Weights of a small image diffusion model.
Training: soap at rate 0.0018, 4600 steps, batches of 48.
Data: trained on photos with spoken descriptions (Open Images, Localized Narratives), 203450 training examples, 1.1 epochs.
Rows from block 4 of a small image diffusion model, named by matrix and row number. Rows with one number belong to one channel. Each number is 128 + 24 x the weight over its row's rms, rounded and kept within 0 to 255. All counts start at 0. Numbers have three digits each.
After each channel's rows are labels from the 100 images, of 14976 (inputs lightly noised), where the channel reaches its highest value: "place" is the part of the image that holds the peak; "colour at peak" is the nearest of a few named colours to the mean colour under the peak. Only what is clearly more common there than usual is listed. The data: photos with spoken descriptions (Open Images, Localized Narratives).
# convs0: first 3x3 conv (model.mid.0.convs.0.weight, 256x256x3x3, each kernel summed), inputs 86-171
# convs1: second 3x3 conv (model.mid.0.convs.1.weight, 256x256x3x3, transposed, each kernel summed), outputs 86-171

convs0.9:130106110107098154105116101141145130103132128070099108135084115145126116152047130123127099100130141085135111118095101088102128125148095085122142130103158136147130087104142105157150114105141132090136107133115084092090125112184123120133143121160127133099099107
convs1.9:104151113132156154166148144095134152170103104152153187126131146129138119116177097130129122134123119150091174124120151183115115122095189134133114103117098133104110157155091109102099131144141132169093157143100181144121136158072113134161110094109115122151131133
place: bottom left
colour at peak: black

convs0.216:126158104103135143094127145118130139092140141123110108144100129102150151143170142123154132137179124134096132123113109147106140158107128117126124117110117100137105161134148153126108125137135149145127104159118115117080179127154110123156151134141108123131109126
convs1.216:103089169148116121169179085136174111129136068113135101086150159133109106134111164118121114136084130117155104130154113149123101104167131141116128150120124150135156116111100100128135126108111115122114141153163130159153118143179120121122110083098161171106144101
place: top right
colour at peak: black

convs0.228:121100121113136126161143140120175094103148092142147134137160123144120083072125151127095129120141124116078116105119091143109107170113145123145094139105084132083123130103099101116150136173086129101146131113087134132127100083127113146110106105145163083139143142
convs1.228:114159110140118109126127138133100150173125112078129118140102134153147143168128110136165152119152141122117136157115165095146159111133111141119138082158180141149090147161171158147153131125174118159154137151153097144128139169148126100138178123077081192152141099
place: bottom left
colour at peak: black

convs0.152:170130132125156127152122124126157145150111147103128090136169135096139163163092141158150139127175160077093133130109078184127116144129136129157139083109108154149140132158104159152071133144160149143117172103168139104146155113104133155148117138128158118088121155
convs1.152:091153156113146145114158061142127122138119044164123133130097130125114126109125117068103111122114122157127142111171166104109124116122116128109106173164121108120124133100121111119140095131120095113128142104118121134145091145153095144069087141143120171165121131
place: top right
colour at peak: black

convs0.151:137117138173135079117147137175174135117103133123112109121138078132103117113129150117145117120147127128148081128103111149098103171076122098174104132156125130153125144143128124138154096120144114132135114158131148138103114123156101129125144116147122135143140125
convs1.151:159114108139130113180106137130106153149111138137128173152133136147169113148124127114122116145130144156086109128129127135149128048164147131091113147100115114114134083168110136124080145119114130118128114070098113068132116125140139139119144113096121176126122093
place: bottom left
colour at peak: black

convs0.158:175139102119081133125125107159128122091100118165101121149137114117141113132088133092165112144096152119110123148155117158087111125142152115138112125134128157145106152089174123079141125127099130149172134135112109170122105101111139113098120125110139118089118125
convs1.158:144119126166139092149147135133113127177139097164103142118108093101072100124137087148095112106128153168149132132113131130194122168168119134126160109122131092088106096118116102113136117151087155136125161171133160109121124108129098121105177130094106159125147074
place: bottom left
colour at peak: black