Rows from block 6 of a small image diffusion model, named by matrix and row number. Rows with one number belong to one channel. Each number is 128 + 24 x the weight over its row's rms, rounded and kept within 0 to 255. All counts start at 0. Numbers have three digits each. After the name is the row's rms in percent of the matrix's.
After each channel's rows are labels from the 100 images, of 14976 (inputs lightly noised), where the channel reaches its highest value: "peak at" is the part of the image that holds the peak. Only what is clearly more common there than usual is listed. The data: photos with spoken descriptions (Open Images, Localized Narratives).
# convs0: first 3x3 conv (model.mid.2.convs.0.weight, 256x256x3x3, each kernel summed), inputs 128-255
# convs1: second 3x3 conv (model.mid.2.convs.1.weight, 256x256x3x3, transposed, each kernel summed), outputs 128-255

convs0.124 068:144099146130140179160134159109148148104150149135142096149122104140163145124128108142114118151121134144110101127093092125154140070099176143066156112107087123136123101102157128122146149107137153155133131144165139159129153148148163126134128153122157171136113150148145116146116157142132151156184134116124129169109106148138141151122077145150106099156132103164118149088169152102156124138127
convs1.124 073:114164142117121111134149124131132093134130093147167137099149123110092075178120153122116122083126110129152101112153160106156112143173127085148140136199137125082168175140110159137101121133163147110152170168083120138127146099115120104111131117138094141117110095139138119096158106137127118135097139135130146134109126112165139098157118130165056115112157150127147082111125165141101129148076
peak at: bottom centre

convs0.152 100:125155118132088140097135144100142121100115087140190136112114118136140124120134139135137130089106091126176096151152133108135152098139144166151094133070094105125138134138124129142115110143125126129133101108139061135115118107120102109115093109144083102141121103086127129120113137122159114126134136138088126138131105092075127171138152099084127135117152153117166133112159130103110123158100
convs1.152 095:173109135129177152162090124160110143142141132124095139123094116166143159132118096120128118159131166114080152093149140149110116138132109110132132135114127126132120120159141162118145131129133124159095159149123201106131130148131109138117125166126111144096120181143108132115126132126091118109099109138138159112120133150152126090106139130145131143170106121158073144145101138151130141115097
peak at: top left

convs0.235 125:085109105140119102128083121153098137170100117110087084136140146132117147129118161054149131099116138142114178115073084149124110093137114122119085129138156113111149106175116112125149138129113165092133181110145188125103067149136123143129111118125140154140096101188112132163140134134129118130107153111119152150110143074129132113162149155103143109104149169153144153120096136081113122163185
convs1.235 114:124134191130095160148144160145118111091121163161108135144087145124174120140119114181103116147116121116130084122150135093139087156096128122130149090097124107148138096099150171110138131161108124150141078154096081112131174095116148130181146113157115105110172129087129165122106139141138143112173089147098131108145116116149114089081142134158092129128099082098142090154111127151112087106090
peak at: bottom left; top right

convs0.169 088:110096156108146116091133110129166141133143182144068120153091157128114113133147166167129136141119154134123147136143143153136159151121118147103166137097168119125136128111162131116101115169186125091134142106139118145119148132113114168114168140126129092136118091116126138125137135098167117133117155142171071151154142144116128111115078126110127123163093136164147095156090146180135132147127
convs1.169 100:104196095117143195132079135099106121102117093119188142162176107159104152114111112164141153112150104153157122110104132135143126110099130125163108150120106136115091122116056093097133146102131152153113103135114141132138098163118119113128098109096138153143119136133172114138078136143157110126135120123135127142099108124142139140158160118107132165108129151111137147153183104097145152101152
peak at: top left

convs0.16 101:073151105111088115105119097114086121116106130113132137107112135143120122133144130081129124131150134143135096159086139105154132116163139117158084140102138107138125127150152081177110134119128138102090117146098153118163114137144111093126106160131095076144117115097126128127173127119126131106142111185112103144172099150145141085074154122117143105137106104120133144111093119123133095105153
convs1.16 093:126124131134137121117155141118096143126133156091139107108131120098157161131115125102107078170102155094143139145121109113087102146215196094130085097094129120126132100146107110120198110143150093132167118123094150107113107127128121156150092095090118125110104104120111110152118148165105128118103096132116093121131144123095089156128136104112110140089141104116112125133138099137159123144095
peak at: bottom right

convs0.148 087:141094133142143145121146171149137106110108102145128193119114155106159140147122131144151129158134105118138147095212107094141130154130144157108157116145139132126120172160169113162118124152121144145099114175127153109143152103113123126132142098116093127136140116102128130102131105160127106129137107174121125140119134146118133156104147150148100137141135176123133120179154142129114195136111
convs1.148 094:110158095121147125099126112105127145116155166122138082170174100122107103144111129098104121098081140159135091126083145144134135078119079133120096107145108154111130124043150160182136132125153119147142107119170157121138090137133097115144117155117151124153129134179121132145120118081139141124109150136131117100142091103115106125141108132096131153123151096159140127102155133133151146131111
peak at: bottom right

convs0.75 098:140151123163122137106143137109159121152166158178146157115125145109104108159127138089128144144117125097148126118166123110104197140136158103166119132100124146133142157128127101098159111143123141118086132106101153128125145141132100148167113139124160140070118127116101139131139175130150114156139091154137123145147127127131134075156134154134141127084125110113161146135147151129126129096118
convs1.75 100:113152135107159117130137072165119136100126127078144105096127158123163082129122123132128089136106122155120134138077116163133144137131109139096171140165141140060172100168158139158113109150131162119163157125172120125100095110131099131127141119129095127153133111164142112147143082113122149144103115129136142117134124126131132169098102113132128132181140143147142133112112130129113133188136
peak at: bottom right

convs0.79 126:124104131101128121125129111146140107109141126126138184136121125119135137125113127125087188146148114157141152150105169130105117144097165112087130140146092161175136125120146122123094127180138153115150107112096160152113127114139097131114105086139118113153133164102135120148167143136161121121131128130145087107112148142121119091143134121098127104089134159115135121113109050105156103124128
convs1.79 105:159159132107144166094114116073085158094128112131133145124103166111144120113094097163156129146145154152152109104101114129115101122155132141164126154126128135144098138100153156104128156126093153099146121130151163145121146117167136164144151128112125129156180136143123133123110140137143136127128111108141135064124082129121162128120130136088116117104142113138117140140143101151144101124102
peak at: top centre

convs0.81 085:140152194122124141105147076155112145141108133131148157129148109142100088120102153129099155148139166085127087119131111108166109130069134117121127100104117117120100089139166126165118189113125149167118108128145080126154098089148166117117128123122146122141104111147089130052145130117133124155133127090108140077125137103120121176115131138122113131121130177141172113130134121123105163137138
convs1.81 087:141116120134138063127129116119127135105142152105105117126121143138153147109116115172145091123123144167104144157140162164126114122169149140125148129160135129189121169136060134107127109178139104068135175143102189094105115142135089124086116133133108137117103134111149097145107121151102102118144100155108134124094122154119137119170127122155109101150162099126071126110125167140141061121164
peak at: top centre

convs0.194 085:135121132128135107145106123154172119128133145168105131166117150128107135127112124118156151163130109119108119137122131131122154129129119127123114138114160145147111093107105109098111125139114132111132116095131173135157157136132108122162127127136138118086141137094138119144118093097149127093155114131155143167129111133138139135136100118149145151133107158134158160191103129106130151121079
convs1.194 083:135130142144150145093180130090089134108126142141152089151139089139125145164129124128122146130096168100174099125165118127105120157132130102095120085135081127091150125145168167142151129118124144148127125142115078150081140132118104101120149091116118149149155143151146132112152120140145122146120133119181120087122114133148123122115112163089101116186123120114128079114127121135125078145187
peak at: bottom left

convs0.9 106:071147128121135114148129092148110124149119113133122126143080145112103092152145089178086144115144116107122124112149165145130108122114136148097179109181091109154124125130089097076123169143159112101115139087122136148115092125129170113119109153107135184140129144128110105134146093072126121106124146120128157160114122152107173119135117135134133077146167154112140127142150057144094115114121
convs1.9 107:190152096120132161157114153111108153139165154146143111120160134087111175097083134107134149116122187128128127129076100162122152108103132109114100102081197132116132142130153138176137151120108135139140119130126111147100146135103097094136161122111145091165138117097126116093086144156162102178155093113135112081128102104118096151118134122125115122111097098154122107157146121133151144128119
peak at: middle right

convs0.98 099:121127159082180138128161161138139133113106120136153084164133162126137176123140102185121145125115128116098191107163116172140125162113137127156131157139136117119115101151132111111158112109141121089127133102139109143129145124139138121117159124119131134158122109124123134140123125125142187127166112092142128149148123112088118164124110123097097108119135131154130139093147110107153112110131
convs1.98 109:142158077138120150123106097104134096123150150154110157102150113125095085132107115084132168125103122168132109136127139092110142103152151116105149105159101123119118175134103166128115140163129151150096137137134141085137109141148164123137147073175163151138144132143140132135105134136103100121125142133107138131095097144157100099145129159143169136116109120109123148154094133135169125108116
peak at: bottom right

convs0.117 090:155155146096132131113117134134081131128159113108088111137151130111109082092136146118125126149126141087125145136121155099117104120111142103093140139131135116087106136112110145149160182131161141153124165121143142123151140164130136174120111102133170144107098165120127117124122116093106122163126131095155098122093113116133171104127139100128111118093156117136117130128092119175128144111167
convs1.117 086:071117146177132127108143139120143139124124108170163131147097185131129156157146104153143099085129115139132109100175133138086140137173112122126088098142149134221166101086119130113087107143098165106143120152087125108133121106164126133115144110096086120124178150159158142149113095114098111095126139146137148095161136143135120168176104145121109100116092112132149100113123151105090122095133
peak at: middle right

convs0.68 089:159199103140059142135132147140149118123118143096109138174161148113105129156106152124141110159110131135142122115110111141115095156141117126103114136156151157142123106147141120091126114124122145180129156130154196163148120101099129151084157148128133141117148115186143124128145093118136150121131121125112139150150129104128108144133115148127123142117122131133182168142122179128128130138136
convs1.68 095:144100156187141084121156123091138142140124105127135152121153098116150096134134115139110106119115149125151164152133134099086153148094141109155126122115112125079171155107110148168127125132155161157129113143106068152151116145106161117137112142120126109137080126111116130125141168144106151115098143130170129093162126130120134120069116114167084164131203102139094092082122105106087142101137
peak at: bottom right

convs0.207 091:124123123143137139127139205112106128141104128108095169149196144136145104136158106165131127137148116143109116132184119161103108135128111120134126110113129134122135072126112148153123138142133119140117081139122147163122100126090144116145110077135153150135125111150170167118146137107149117154108094107098097110150103114155109131139108134155155102133094127130101151146119081109107125102100
convs1.207 101:120114135125093106140113100121092133121134110119159137151120112080119153072117139087109139098124118110135113110073118126114138100128094116096148171152103141094170119127115110167108103129127155094182167113126131125108115125149136152096161153093104117119110126121139118141101109090085150085129152151141134131175119155109170144109140091133094146126148155094124136106106147157121125141149
peak at: bottom left; bottom centre

convs0.251 090:133180141133166042184091113146116131136105104126158088104132080123097125140122116157111132118174149150126105130138133107125119131156189129128156079133134105122105159143107174123072123156126163151129099113097147086120100153157128124134133120108145114140132099108075099179088127098139141123123156124117125117161120131167124169122136105135132122120142143086111157177076184115105149164166
convs1.251 095:118114108133099172073131144125118103078142161132106156133111154111146125129118120120114121139072122134143139120141125122130129161108133091135114171101085145145123155101186094149131113133159142133113162143122126112111164140093119162147141119160087134119087125135174100075169135104134130132108113133134102116110115159121142073121154114139132106155145163110137104146178099167130152108081
peak at: top right

convs0.230 131:117125142146134123136108128134137153105155160151136128144150096107152126134185129123091103150130161095137151126138120088158130125127163131131167110142175141110123126164133184144170084114124114089109132151121123128116152148143099189132117167113172153103101123141127095112160103155109092104124104143159145108139113107145089123123153124117151106134171158157109132095112099143133108154098
convs1.230 112:126137116143121137138156110095124139129094126111133139096086150163135150118130121118139123112141142145082126121120166121145121117117115142120105163090131109167153173133135048114160130122113135133101147082109132123114170127148136076127125124128064108124112148128110150175134164117162132177177176105130139165097121149113107127135155120147119124110108128145122119150101095156102153094146
peak at: bottom centre

convs0.210 137:123109163123106076106154095123143141139116173115140132114078135125112132103172142154122111179085156111124088086144150136141136154104104130119152110162092128158113111148114103117087081085087115141103126133161147146111109138120120126090149121130113129115164097092133102082118098119138141150117100147111158111139129137125110112143168140105090123127147084118079120159135166133128064173126
convs1.210 117:138130117131146130149109154102161095119119095164146191130114111114101138154083129150142152153120186123152131129157113102167108124122146108134117115178115105107104095150095138156112170160146148098142150140108113115132121125147116136134130175122124106143133094163138117118132121142100114095153193133130078126109138131137144173133118134097123119139123135127148127094184090187106161131130
peak at: middle left

convs0.182 095:087157111155160145134141171130090130156139100125125106134120097133130096100106183081118122131105156131148099135110079115107169116133107149076136127140098146145143153120115127122143176140144138136147207138137121134136131114127152132091069091142142115141127105188127115143148156117151124193113151139101139164118150172157105103106129145100160143095117129142113136110139138184137120177110
convs1.182 106:162159167150093062122122103146149102091117113114088136125112143118134124188145104159127126126120110088100149130169176148143100123103103135146126099126165111135150092114127159122103112127121162144122113137111131157124154144157136137134199161103161113134151147110136093082108139133121127091148104138140168131113138098126157176127105120169095113129122128120111121127096126087109119125157
peak at: middle left; top centre

convs0.185 111:146147150160142167139207125095139162142135109111159106139155135127152121130112147138116102149168149100107173119110142130124124145168117110122150148107140130149154094105175118164128111115166116128116112136117117119183128162143145161146157181102111138172139131124113130161155161159136146114142118135147136144139159136163117124154152109116139108142142148155181150125123151123139128123112
convs1.185 097:145165132055140079118110120117119109095094132123170131080135086103112109137122116132098170119141141131147107108137105124150121108146142160147116125131160149134118133159062125112085139111050121144162142155118155129068165108126115152115136098100097135152106148172134125105142128130097159120087145146090094116125108128088124149150104134158200120126103148103075133145174136160091125092139
peak at: bottom centre; bottom left

convs0.130 143:140117131109155131145165139160156160153109109142083143132119153118082173136171134143119157097144105107133128152188143136132160137137127163144174149193160110114172117130158138116141111163109136170110172160167169139133130132131142152155128137138146127133148138125131161091144134160073161149171154099188116150133153142160133092141139128134123133146123156157099122119107122130159147110128
convs1.130 114:149130127106114095100099138116139107127170150135178117136145092110138112140140138113159136121155121117140155131085116124118141102095137147120097100108142154200087139099113146146154133144163144116151121108116100097095114123138114091081172088097136124132159123144132102135110106117154099098106090143107143164132103117101112211091136125127109142117097121107149135141150157151116137127155
peak at: middle left

convs0.0 091:178086150113148160127148129114125111113125125150078112161158162138129117135093123176111134130129113148112123096212139096139125185103118166158127155139135140179144133103185157120139105191140138160130118131131143100119155134134151138144137161150136117167147109160128129134104124156164128107131091128102132104140138176121159153107139132133133123122154128143115119141157187129146111147154
convs1.0 097:117187136092114132118112135140144135123148131167128146091132150116121084141137125076146122126174139146139107108091097131126130102098127141128126104126118143067145107149083106158103178089119148140143121098174169109099103148142140126133120114125139148152086178105133139167146145132117158146101164121187134161097086105140126141123130104124128158159109124127136115139186131124132141139123
peak at: middle right

convs0.214 090:035082138128067089172150143111128111167129134153179105176134100149191129160139139163141137119136143152122136126123140119114146121125111141170116137113127125136116115131070158125128153119127105121127149104143111109114134129140151145118155116132137164108103114131170089150146129146145134120113103096121122134160103120119107140101105112147098136119147141089195137139147139139151140130138
convs1.214 098:210213138123167172130090097124121081126168124121093143123139142111108164112146108120130104183093130086121133140145131114132137119134116077086155104156102095120129160124173109104105125171105098114136131138126168149102126108084119119140116151110124122135171105173122157123136125138113167137121131126103130111146128127118140096154135127118169117149124192135103126139110120117123148124127
peak at: bottom left

convs0.84 161:098085114123110131115129146123108147166117119111097176157100190107108073121126085137151097111120122132111125177073122135105133093115128161136116124125136106137133131110110116086119121173138142124140080152119100150148151142137126140119152126129100098190140109099128114129153121157130147112134115132118111109120129138167129155122128131149154143100132108142131117106154079129097103117109
convs1.84 137:142116151113123133139110189082129143159137124125102137088094160123086110128148129125157117094123152079136085101120093128128162084115131158112155107135120094137092151104099097096131139123129113123101114131146127123098162119151176134125143108083097121149063133108122113128135137127164125130172132110130111121099161069138100127135060117132105119125137158166159119119120127130121105128117
peak at: middle left

convs0.228 086:125141100107137083107107129149118111108167107112179114086110132123120116149075151111117123102117149119135089144203116105159147153077176066126147123083143109090122139110155142146133092156118150116099110153149129080109135128172123148101134107166132136159125108098131107118067155124107175147087084146103137133137127118093111166082140152110103134084093151138118119123090134121123130111119
convs1.228 089:103137150103137197117125131127137144163122156150118155149155104090118149115143110159113142136115109155141110148081130154131101146134055181152091084121103153128143069111081180140146128103107133116147132107080140116138132132084099143155118134139121134150110144138158121148124140117156130111141164111148108120125102159157129114140120106164121156133119150095156130133140121107088171164121
peak at: top centre

convs0.121 096:158066134155120088162120118123099141136074146088154118122139160140141110149118144116117096106164120148130109109162152156140095140119141120154126118098119131162135114135110156093163134130122122136117104100106195155101174134155144146111194111129116119153142140141130116074103109092117139118131084120122105152129127108107170155061180135079123115113109114098082106118157140156112104110111
convs1.121 100:106160125110155146103117132104126099149157118186130132136127117127134163143133115110150171136133137119131132145082097113154151173124102155114133129168138118086135159125134106182109129079153106106160125152137103131143093125137125140130140151128128146135089101132142168169174112124135112125130164161167110096148112140125117080203147101166124068127123140134166141132110105134160146153165
peak at: bottom left

convs0.65 075:116118115120119076150105160081113113116148128086158118128095130115154150142117097093103154156092135167121122090133093098143098120146110113141120123138141121144079131100119135160087137137075131116159111114155168139157069132103131117122166142158093113136085138193122092168121125146161134132123092113119115055134142107136137169094104108119127148130130140160138137146125129098090127154125
convs1.65 081:157114095127116128144169119091120129163136114171142132121165117096095082111132138147122143090182119149073108142096146102107115121110121156152143117130135130103165139103117133106168155126172104149128128124112076149130130158135137131119113113118118139126116106154156149090095098143108170090128136149181162206140094163098143114159123182131103072111156110117133083122169124146124116107118
peak at: top centre

convs0.166 083:158158145108093094106128118160134120111146157079133102119145113126125108122112110134142104118104131093149159123077104131100098133096114120149118135127142150137089111127169125138133098099124089114141128130094174107090065134111121128135066154090148120139141128132136127138147153128132107141145191125101114105143115100148103105144128143129158132163134150126129102107096138102097109152085
convs1.166 088:094087108134173137157106100135145132103085123146116182145108137128132107129125085151107112097118132155079089176165090110116138149140162139098145148127105116124142135126077118123109118154125115126116139106169059148172142086138118116127143131137100111127091155106123123122142123122118116134114069171151115149139141138092114154103147133141083095125112084161132119139156111145126096095113
peak at: top right

convs0.173 104:081129138156141142144130086126128147114132133135100162120132125123092171178127127115147139144126068092073126105119156125106133141160171143080144122152115152131144135105121138150126147089137122172154136142117133134091086097170143138129156140146089183141107168130130075136120119074121085135126091153125096163093137121109102127120136160110109152096155117108153168137131141107151138144145
convs1.173 099:139110128130126154108118129116121146137085122147093120106143107090166080099086150143102144132155223146154123145148106118106108127125109124182128134082129133110139107098136157141141146140098132132111086129163099137117146131104132132130109093149166109122161101094142169167126152133156153098133164120128126120158109161167146100153163139090168107143071148090136115166099147119150136100099
peak at: middle right

convs0.35 098:156148158173145133123128178165156142094138143072110110158088118139162144131104188109191174110122160123127136108164114150096119118113149117112136139112104115166126110126103113124077114110152130116124139150129091098142104135129144151136140062098142150094121116120132113161108127127127131143143091167150120109110135130144100175172119130124136132128136146152074094097165118102161187150135
convs1.35 094:142112131102110142111112105119122107123099117150122121097146144106124166150121077159122091117129126147132130098140150108136130112142094141169111157141165128106114148150142145121164123147102097113127075126103189172135133137121113140103112211151148116165127145148155154115127168119088145149091130116109145145125126128142135111081105110146089123119137106126133113140107184112102111086080
peak at: bottom left

convs0.247 092:110109114140139096082134132141135129113115098105146084134116130132126139092138143125164137107164152129146158158156109123110088130136135126124143111089154114140130130143095149085125140182120099197136154119089170118132078187135123132094111144128124145113105156161151106169097143131149129121073174157161123094110137155153143137105120097158145104131113142138146144119144120120160160157096
convs1.247 100:149124149125150180150099127109131134140106155173104131092138118161096119149138121136128150118104080124087136108089154123112134108094113122094126141122129117126138161079166109167159125078103146120143101138169110164123146087144108139160140071142140127114138131071137126086158114152102155157150087094131129139135123104104112113142104161142103149104156155093112115148154164126116085103190
peak at: bottom left

convs0.102 099:162135118157178158117163097149129126180169154141109110115142150128156111147143156156175100137143122166147170138164137097135141135139097147138071165188134133114188120140147131134149164092146108143113089122129152125153160143134122132126128134118134154106077103140182128162151130171123139141123120093141188093139143129126209163134125145132115127137120112124099114135176160136100179143141
convs1.102 098:133153119129125080189162123130116150095117131129132141146127139143090151115106122133066147118151176082103108152115179146143143135135175158143178096092141137136105181114183148164111136195108157141154190118114134089124133126136073157109139179140106128142154132101102136116123159096162098154144121179135108163131145139138106109126141117136136148159126133151131140156074152113154116115146
peak at: bottom right; middle right

convs0.59 092:146147116089151168107111123145121105134123139156140128138151094138159124114149106130147153118104136135143156167208122113114120147091135119145121125115146162145133148143178153042133165167131138097106131150158108122135107096129135157160162122140117151130111132084150119108090125167090136081110116130114144127123163120115143112127132177160154120131143135159162135151130129108151108133160
convs1.59 107:107118146108139134140120171158133104133180119127099120151137131117101118147117142130108136114124115127140145100088141137131110141094151105128120128155126104108147124121107118230122094081113127145174127135157198130135148152128127103115140142107098119110127108156107126158143137101177139193140119148127114147095104162144106180105160108116112130114112083145108110072140157120124175114103
peak at: top centre; top right

convs0.199 091:122127110158124174139127147157120115129117195115138135098130152131138140129146104136108154173088116072117112124119134131129135114145113137158176174169122120180094120129112153148130124127127175176185119164140132140129117163119137124124130173110108151128159120102119132150132140167182170119164158111099113102120115154136084154140138096134130121148113126158140167146162170116130172135115
convs1.199 102:100109144115153088074107152140126147118122095155100098117142129094123119142150161087110110127131164147157093118145144118102072095137154136154049125093150126151123103112120098146158148093114113103098107139116178130140146142148130126108131086122163152160112140164115154138124150082084106135118101164147131153129141130119167107152123167116136106119119123127133119086101169178151103135160
peak at: middle right

convs0.37 071:151146119165137105131092121109125094142157112147102134109162148123081159141118183132141123131145142124146132129143091164142129131099111140123161125135138129139139147156196112178134135143158108133189123169120154146163158128122140164116164141134146142120106173126133124079118083152082110145151153122103150139125098138154142175155142126147177094138104176139104166152097171155113128173173
convs1.37 086:082170127104128161078177177088139136102147115156162112156090135123132104092100144078138102112141117122099155142142163143107121120147152142137105150091137132125140133103108123137102134141118123142076128120139148100124102148154124118144127103120152156131163103120126124130133145120137124129130129122132114122088129117146146123108130086141114140142211082080157122110141152108134140133123
peak at: top centre

convs0.249 107:110109123123164109158111133114118103159103118092111121090148139119125140143128107145121172131133140144100075071183117130113126142098122173089151116106146129157104113085123129110165101072131153097166095118118122124132140112139134094132145162142122138152130105147131133139115145116095129102119153125124118125111139140166126138153118133164101105121142090104134116099124108167180145112111
convs1.249 112:181133107138086168120105104145104144109112146139144107145116138141116109123165137138121113159136111138146160166089089120131164099138167069151123138153121116103137133134138136157093109150105105183077137109127114154097107170137125110118103150128167130079119160075117123145137123129155099132128144110129136145125131153085115104128102144105146138092133131140174123176155128122104152116123
peak at: bottom right

convs0.74 077:176120133122151084130186145065110118122106129100130092137123137141104119110106150132130123099112147132101141115131092138157130121144137142119133129164140126114151104112128133096162121106114119081138071089124132159108107107145088145096145159094123130101137117137156114163122095144126122155123133127126098080126110085117123171128119143137112144168150153119112149110117159117089120188125
convs1.74 077:118142124133114171141116126123124118109155137136117130082164132113134108137116166122125149122156094112102092142125154106139151138121166125075153136133140127122118146096108129151076121150151142133183173133104140137132122102112140149157162100153143135172169109134120117056106125158114111094122148131133168149110114156137081140104142122121128120109119132106134134092127146145138150130102
peak at: top centre

convs0.244 086:120107139114138124107113091155150122142099161127127128146124101124148096136129110175121105104129167098099103128148178147119119170098091125098153137133116115102153125134167102105144114121088158113121102118123142136100120112149106155126184122140155152147153134130097106069133159151106096185096132131117125109083127155121155159069123101122131120118145102189107080135127160152131183112100
convs1.244 087:142160135127122156141143157095175145126156125119122131135135145130125130137091148063135173166097121130167092147108108109145128107127161127100118110110137112168103119095116143158125138115173151108095120118103132135109155136109138081128117151111143145150139110096164134196161091124113148112109133088115138099088129119163122136174104118159121134151106196091146145123107112132107077133165
peak at: top left

convs0.246 114:115170152130098118093140120105104106146139149117137105127135117125148139158122104143133164095099119113118126128159118123112093143166109138127141127125167130114110144107104130129144105111116133119097119134113126105159117121188119149134112083131170161114129110124133161083143106146164160194120158124106142106146173128136147148107151102171127152109147152081103133109149127135159094118157
convs1.246 110:120106115116136110153119126152135123122131146116107106118163108092099091090152073102125126162125123119182121098113150137152114135117169142135081139112143122190114135125140140118142123146147127120135158124121171114120188099110117139126157176137090106138116162149149072141121120100112132101116105086159111112112146098106166150134121116121155105144119114170164131124123143135132170159080
peak at: bottom centre

convs0.229 091:151152156105118163112097109166135106117138153082089125140085090104130105127083104103130123160089143100133109145127145115121171140097097091150136121126130170099128120120188129152121147151157166109173134110123099107127119135175109117149162103124131124118110088105152082128123129178109132170128114128132128141146103155120148122124107111090173166137154113102121118092161134148086132118145
convs1.229 095:091139126180180117140141114101185148114106123155141161165137137081106125139113172105115146125147121109114149138145109131145119167125174151133129121121148110172114107123075139162111115127117147103074094115154160108150148105114134132106102118131095140145157128170122190112096144138147134131130153145097156097138150111134112186108145125111098092199125134151136139139114092118134113131086
peak at: bottom centre; bottom left

convs0.243 086:134195126154120076122121092111143148149153082134201096113128110129128162132129088143092158118093133126147142121154134162121076120100140140144111123130080138125138140130134155137145147102135119144158136128163075118102152118123152107131135102137135122168117115107129135097157142145124129203135106126123088166150123070115116173130127119135122145092109125116123112112146091111097116176143
convs1.243 094:094087131124112166126145172164084152110168139105075132123112118115133123144124133132130119167156106118107108131131155148135140138149134141080120137146187139162112099113144083142139150156114121118109158119125171136151145096169150153149124155104127098085140181158117095159126126133119131075141109176128170131115153163140159118122114106109134067130115107143137139126148172103153185124094
peak at: bottom centre

convs0.67 117:121196148143104113154141133121103140138141174124114123141126117122136117119139138105129128128104135107127172125135146123120119112165100102093092135137137125097132099123099141097104130104100108108095114125139097111124171177124148114118169149151130112101116120116158139132113139118149148095101130178140127151145126110123149113113117090122166075147109121130111114142102118138111138112154
convs1.67 112:159095111130153171098100134115170140128150115100112096106130148096128148156153119153173109120146123186161084092087098139133144094119149157147150122121130116188119118142146137136176124160111152124128149139060143107161129116117108126150138138106102135187149116161122156120144098142161133121153142107151125112125100133127131174131119154110143116126088156150150127134125138123146138155096
peak at: middle left

convs0.40 111:158187137161094118155112147127157136153106134111160152156103130144117142124142135096143129104137131130126117164132128162165142138147131093143109133166141162127115129167143117126152138149138144090136161138131142127159106126117150152173126174156152084139170135172137081141129066135109119126118138141112154129152139172168104134140090160167100150149097147132118138075114152123143141187138
convs1.40 105:105084110111167126089123133117096134096182123117129095154082158149121123153115149149120120133069162097139137116086100124100136168141136154130157115128121165177129134119118128143140121120117132147120123108158130144088154088099106111099124151153135147117109111120114090140136166105129162123132143112132107136134140122078157165103132090113130122125113088097132099153125144143135150077103
peak at: middle right; bottom right

convs0.191 075:124137112123117154102127138145138125132134086126133079138130091122136077103158162159067143122091149143111154100170131107144137105088173125102113114125131144146128147114127119158160130135114128133115125146120161119072139133120116131125116190135106117085123072110132116069132137109118121108120144156135120061123132111126154129129128146117130137143146118119085167109144145146129130123156
convs1.191 080:160144144127112109094114127070105111065144154121135133116149125143128113113074132098149127137154088151126093113112172143144112129118150139109157175091125117106111092143108122148116147115089095104153112059157131135156108153099135156129140078153146127140115161148107140115104168186143101155098146103134115174086128141138116116139131090058090162135174126122158105120133152144126119151099
peak at: bottom centre; bottom left

convs0.58 086:133131108138187119147136172147152101105110149175080128149133140129134160139144110110109151118104157137107166063161138097121178097146167138124101149139126147109165102149081151156109107169130111124110133146116146113115142148105136107112135144131181153157120101131149106115100106122192124135153116152143136141130157129134130121109157122159135191120144152109118164174184129163118085091099
convs1.58 100:159115124115087119100128123131138135151108167107169144142085120118147108130150134117157120124115142139176096131112115121138087159075087145083167140156146136124155121122195128086099117114126171150161140104146089164145107111088155157137167130118073119106136124156124167122143159162116134139143123163153109126103130155139127151089145130128109135156127142121132109113080125134122150147154
peak at: top centre; bottom right

convs0.137 114:123138155094141098115136116151125128114135164123125109106160151113146128125134155112104142091133113125098136128107124126147127111110122120140149146089096137134098107168136116144126133098144126137127139116143114141138163119173144106113121098144190122118144111146113190096099141107129130173169094132099170124106151069114118168106142094127095096150096150100136134117163110102088114137163
convs1.137 109:119128127145129117184108107126107102132121140156132121089119141131104124100092112147156131133146139163126112105136144152111126133120134133133134097166194107124127147117133127106131101139093051127127107171144151108143111090120151134161127168140111153124137118135129079099154132119145096122142142136117101127108138154123148043120130132168112085097138127162108107090109129151151115098097
peak at: bottom left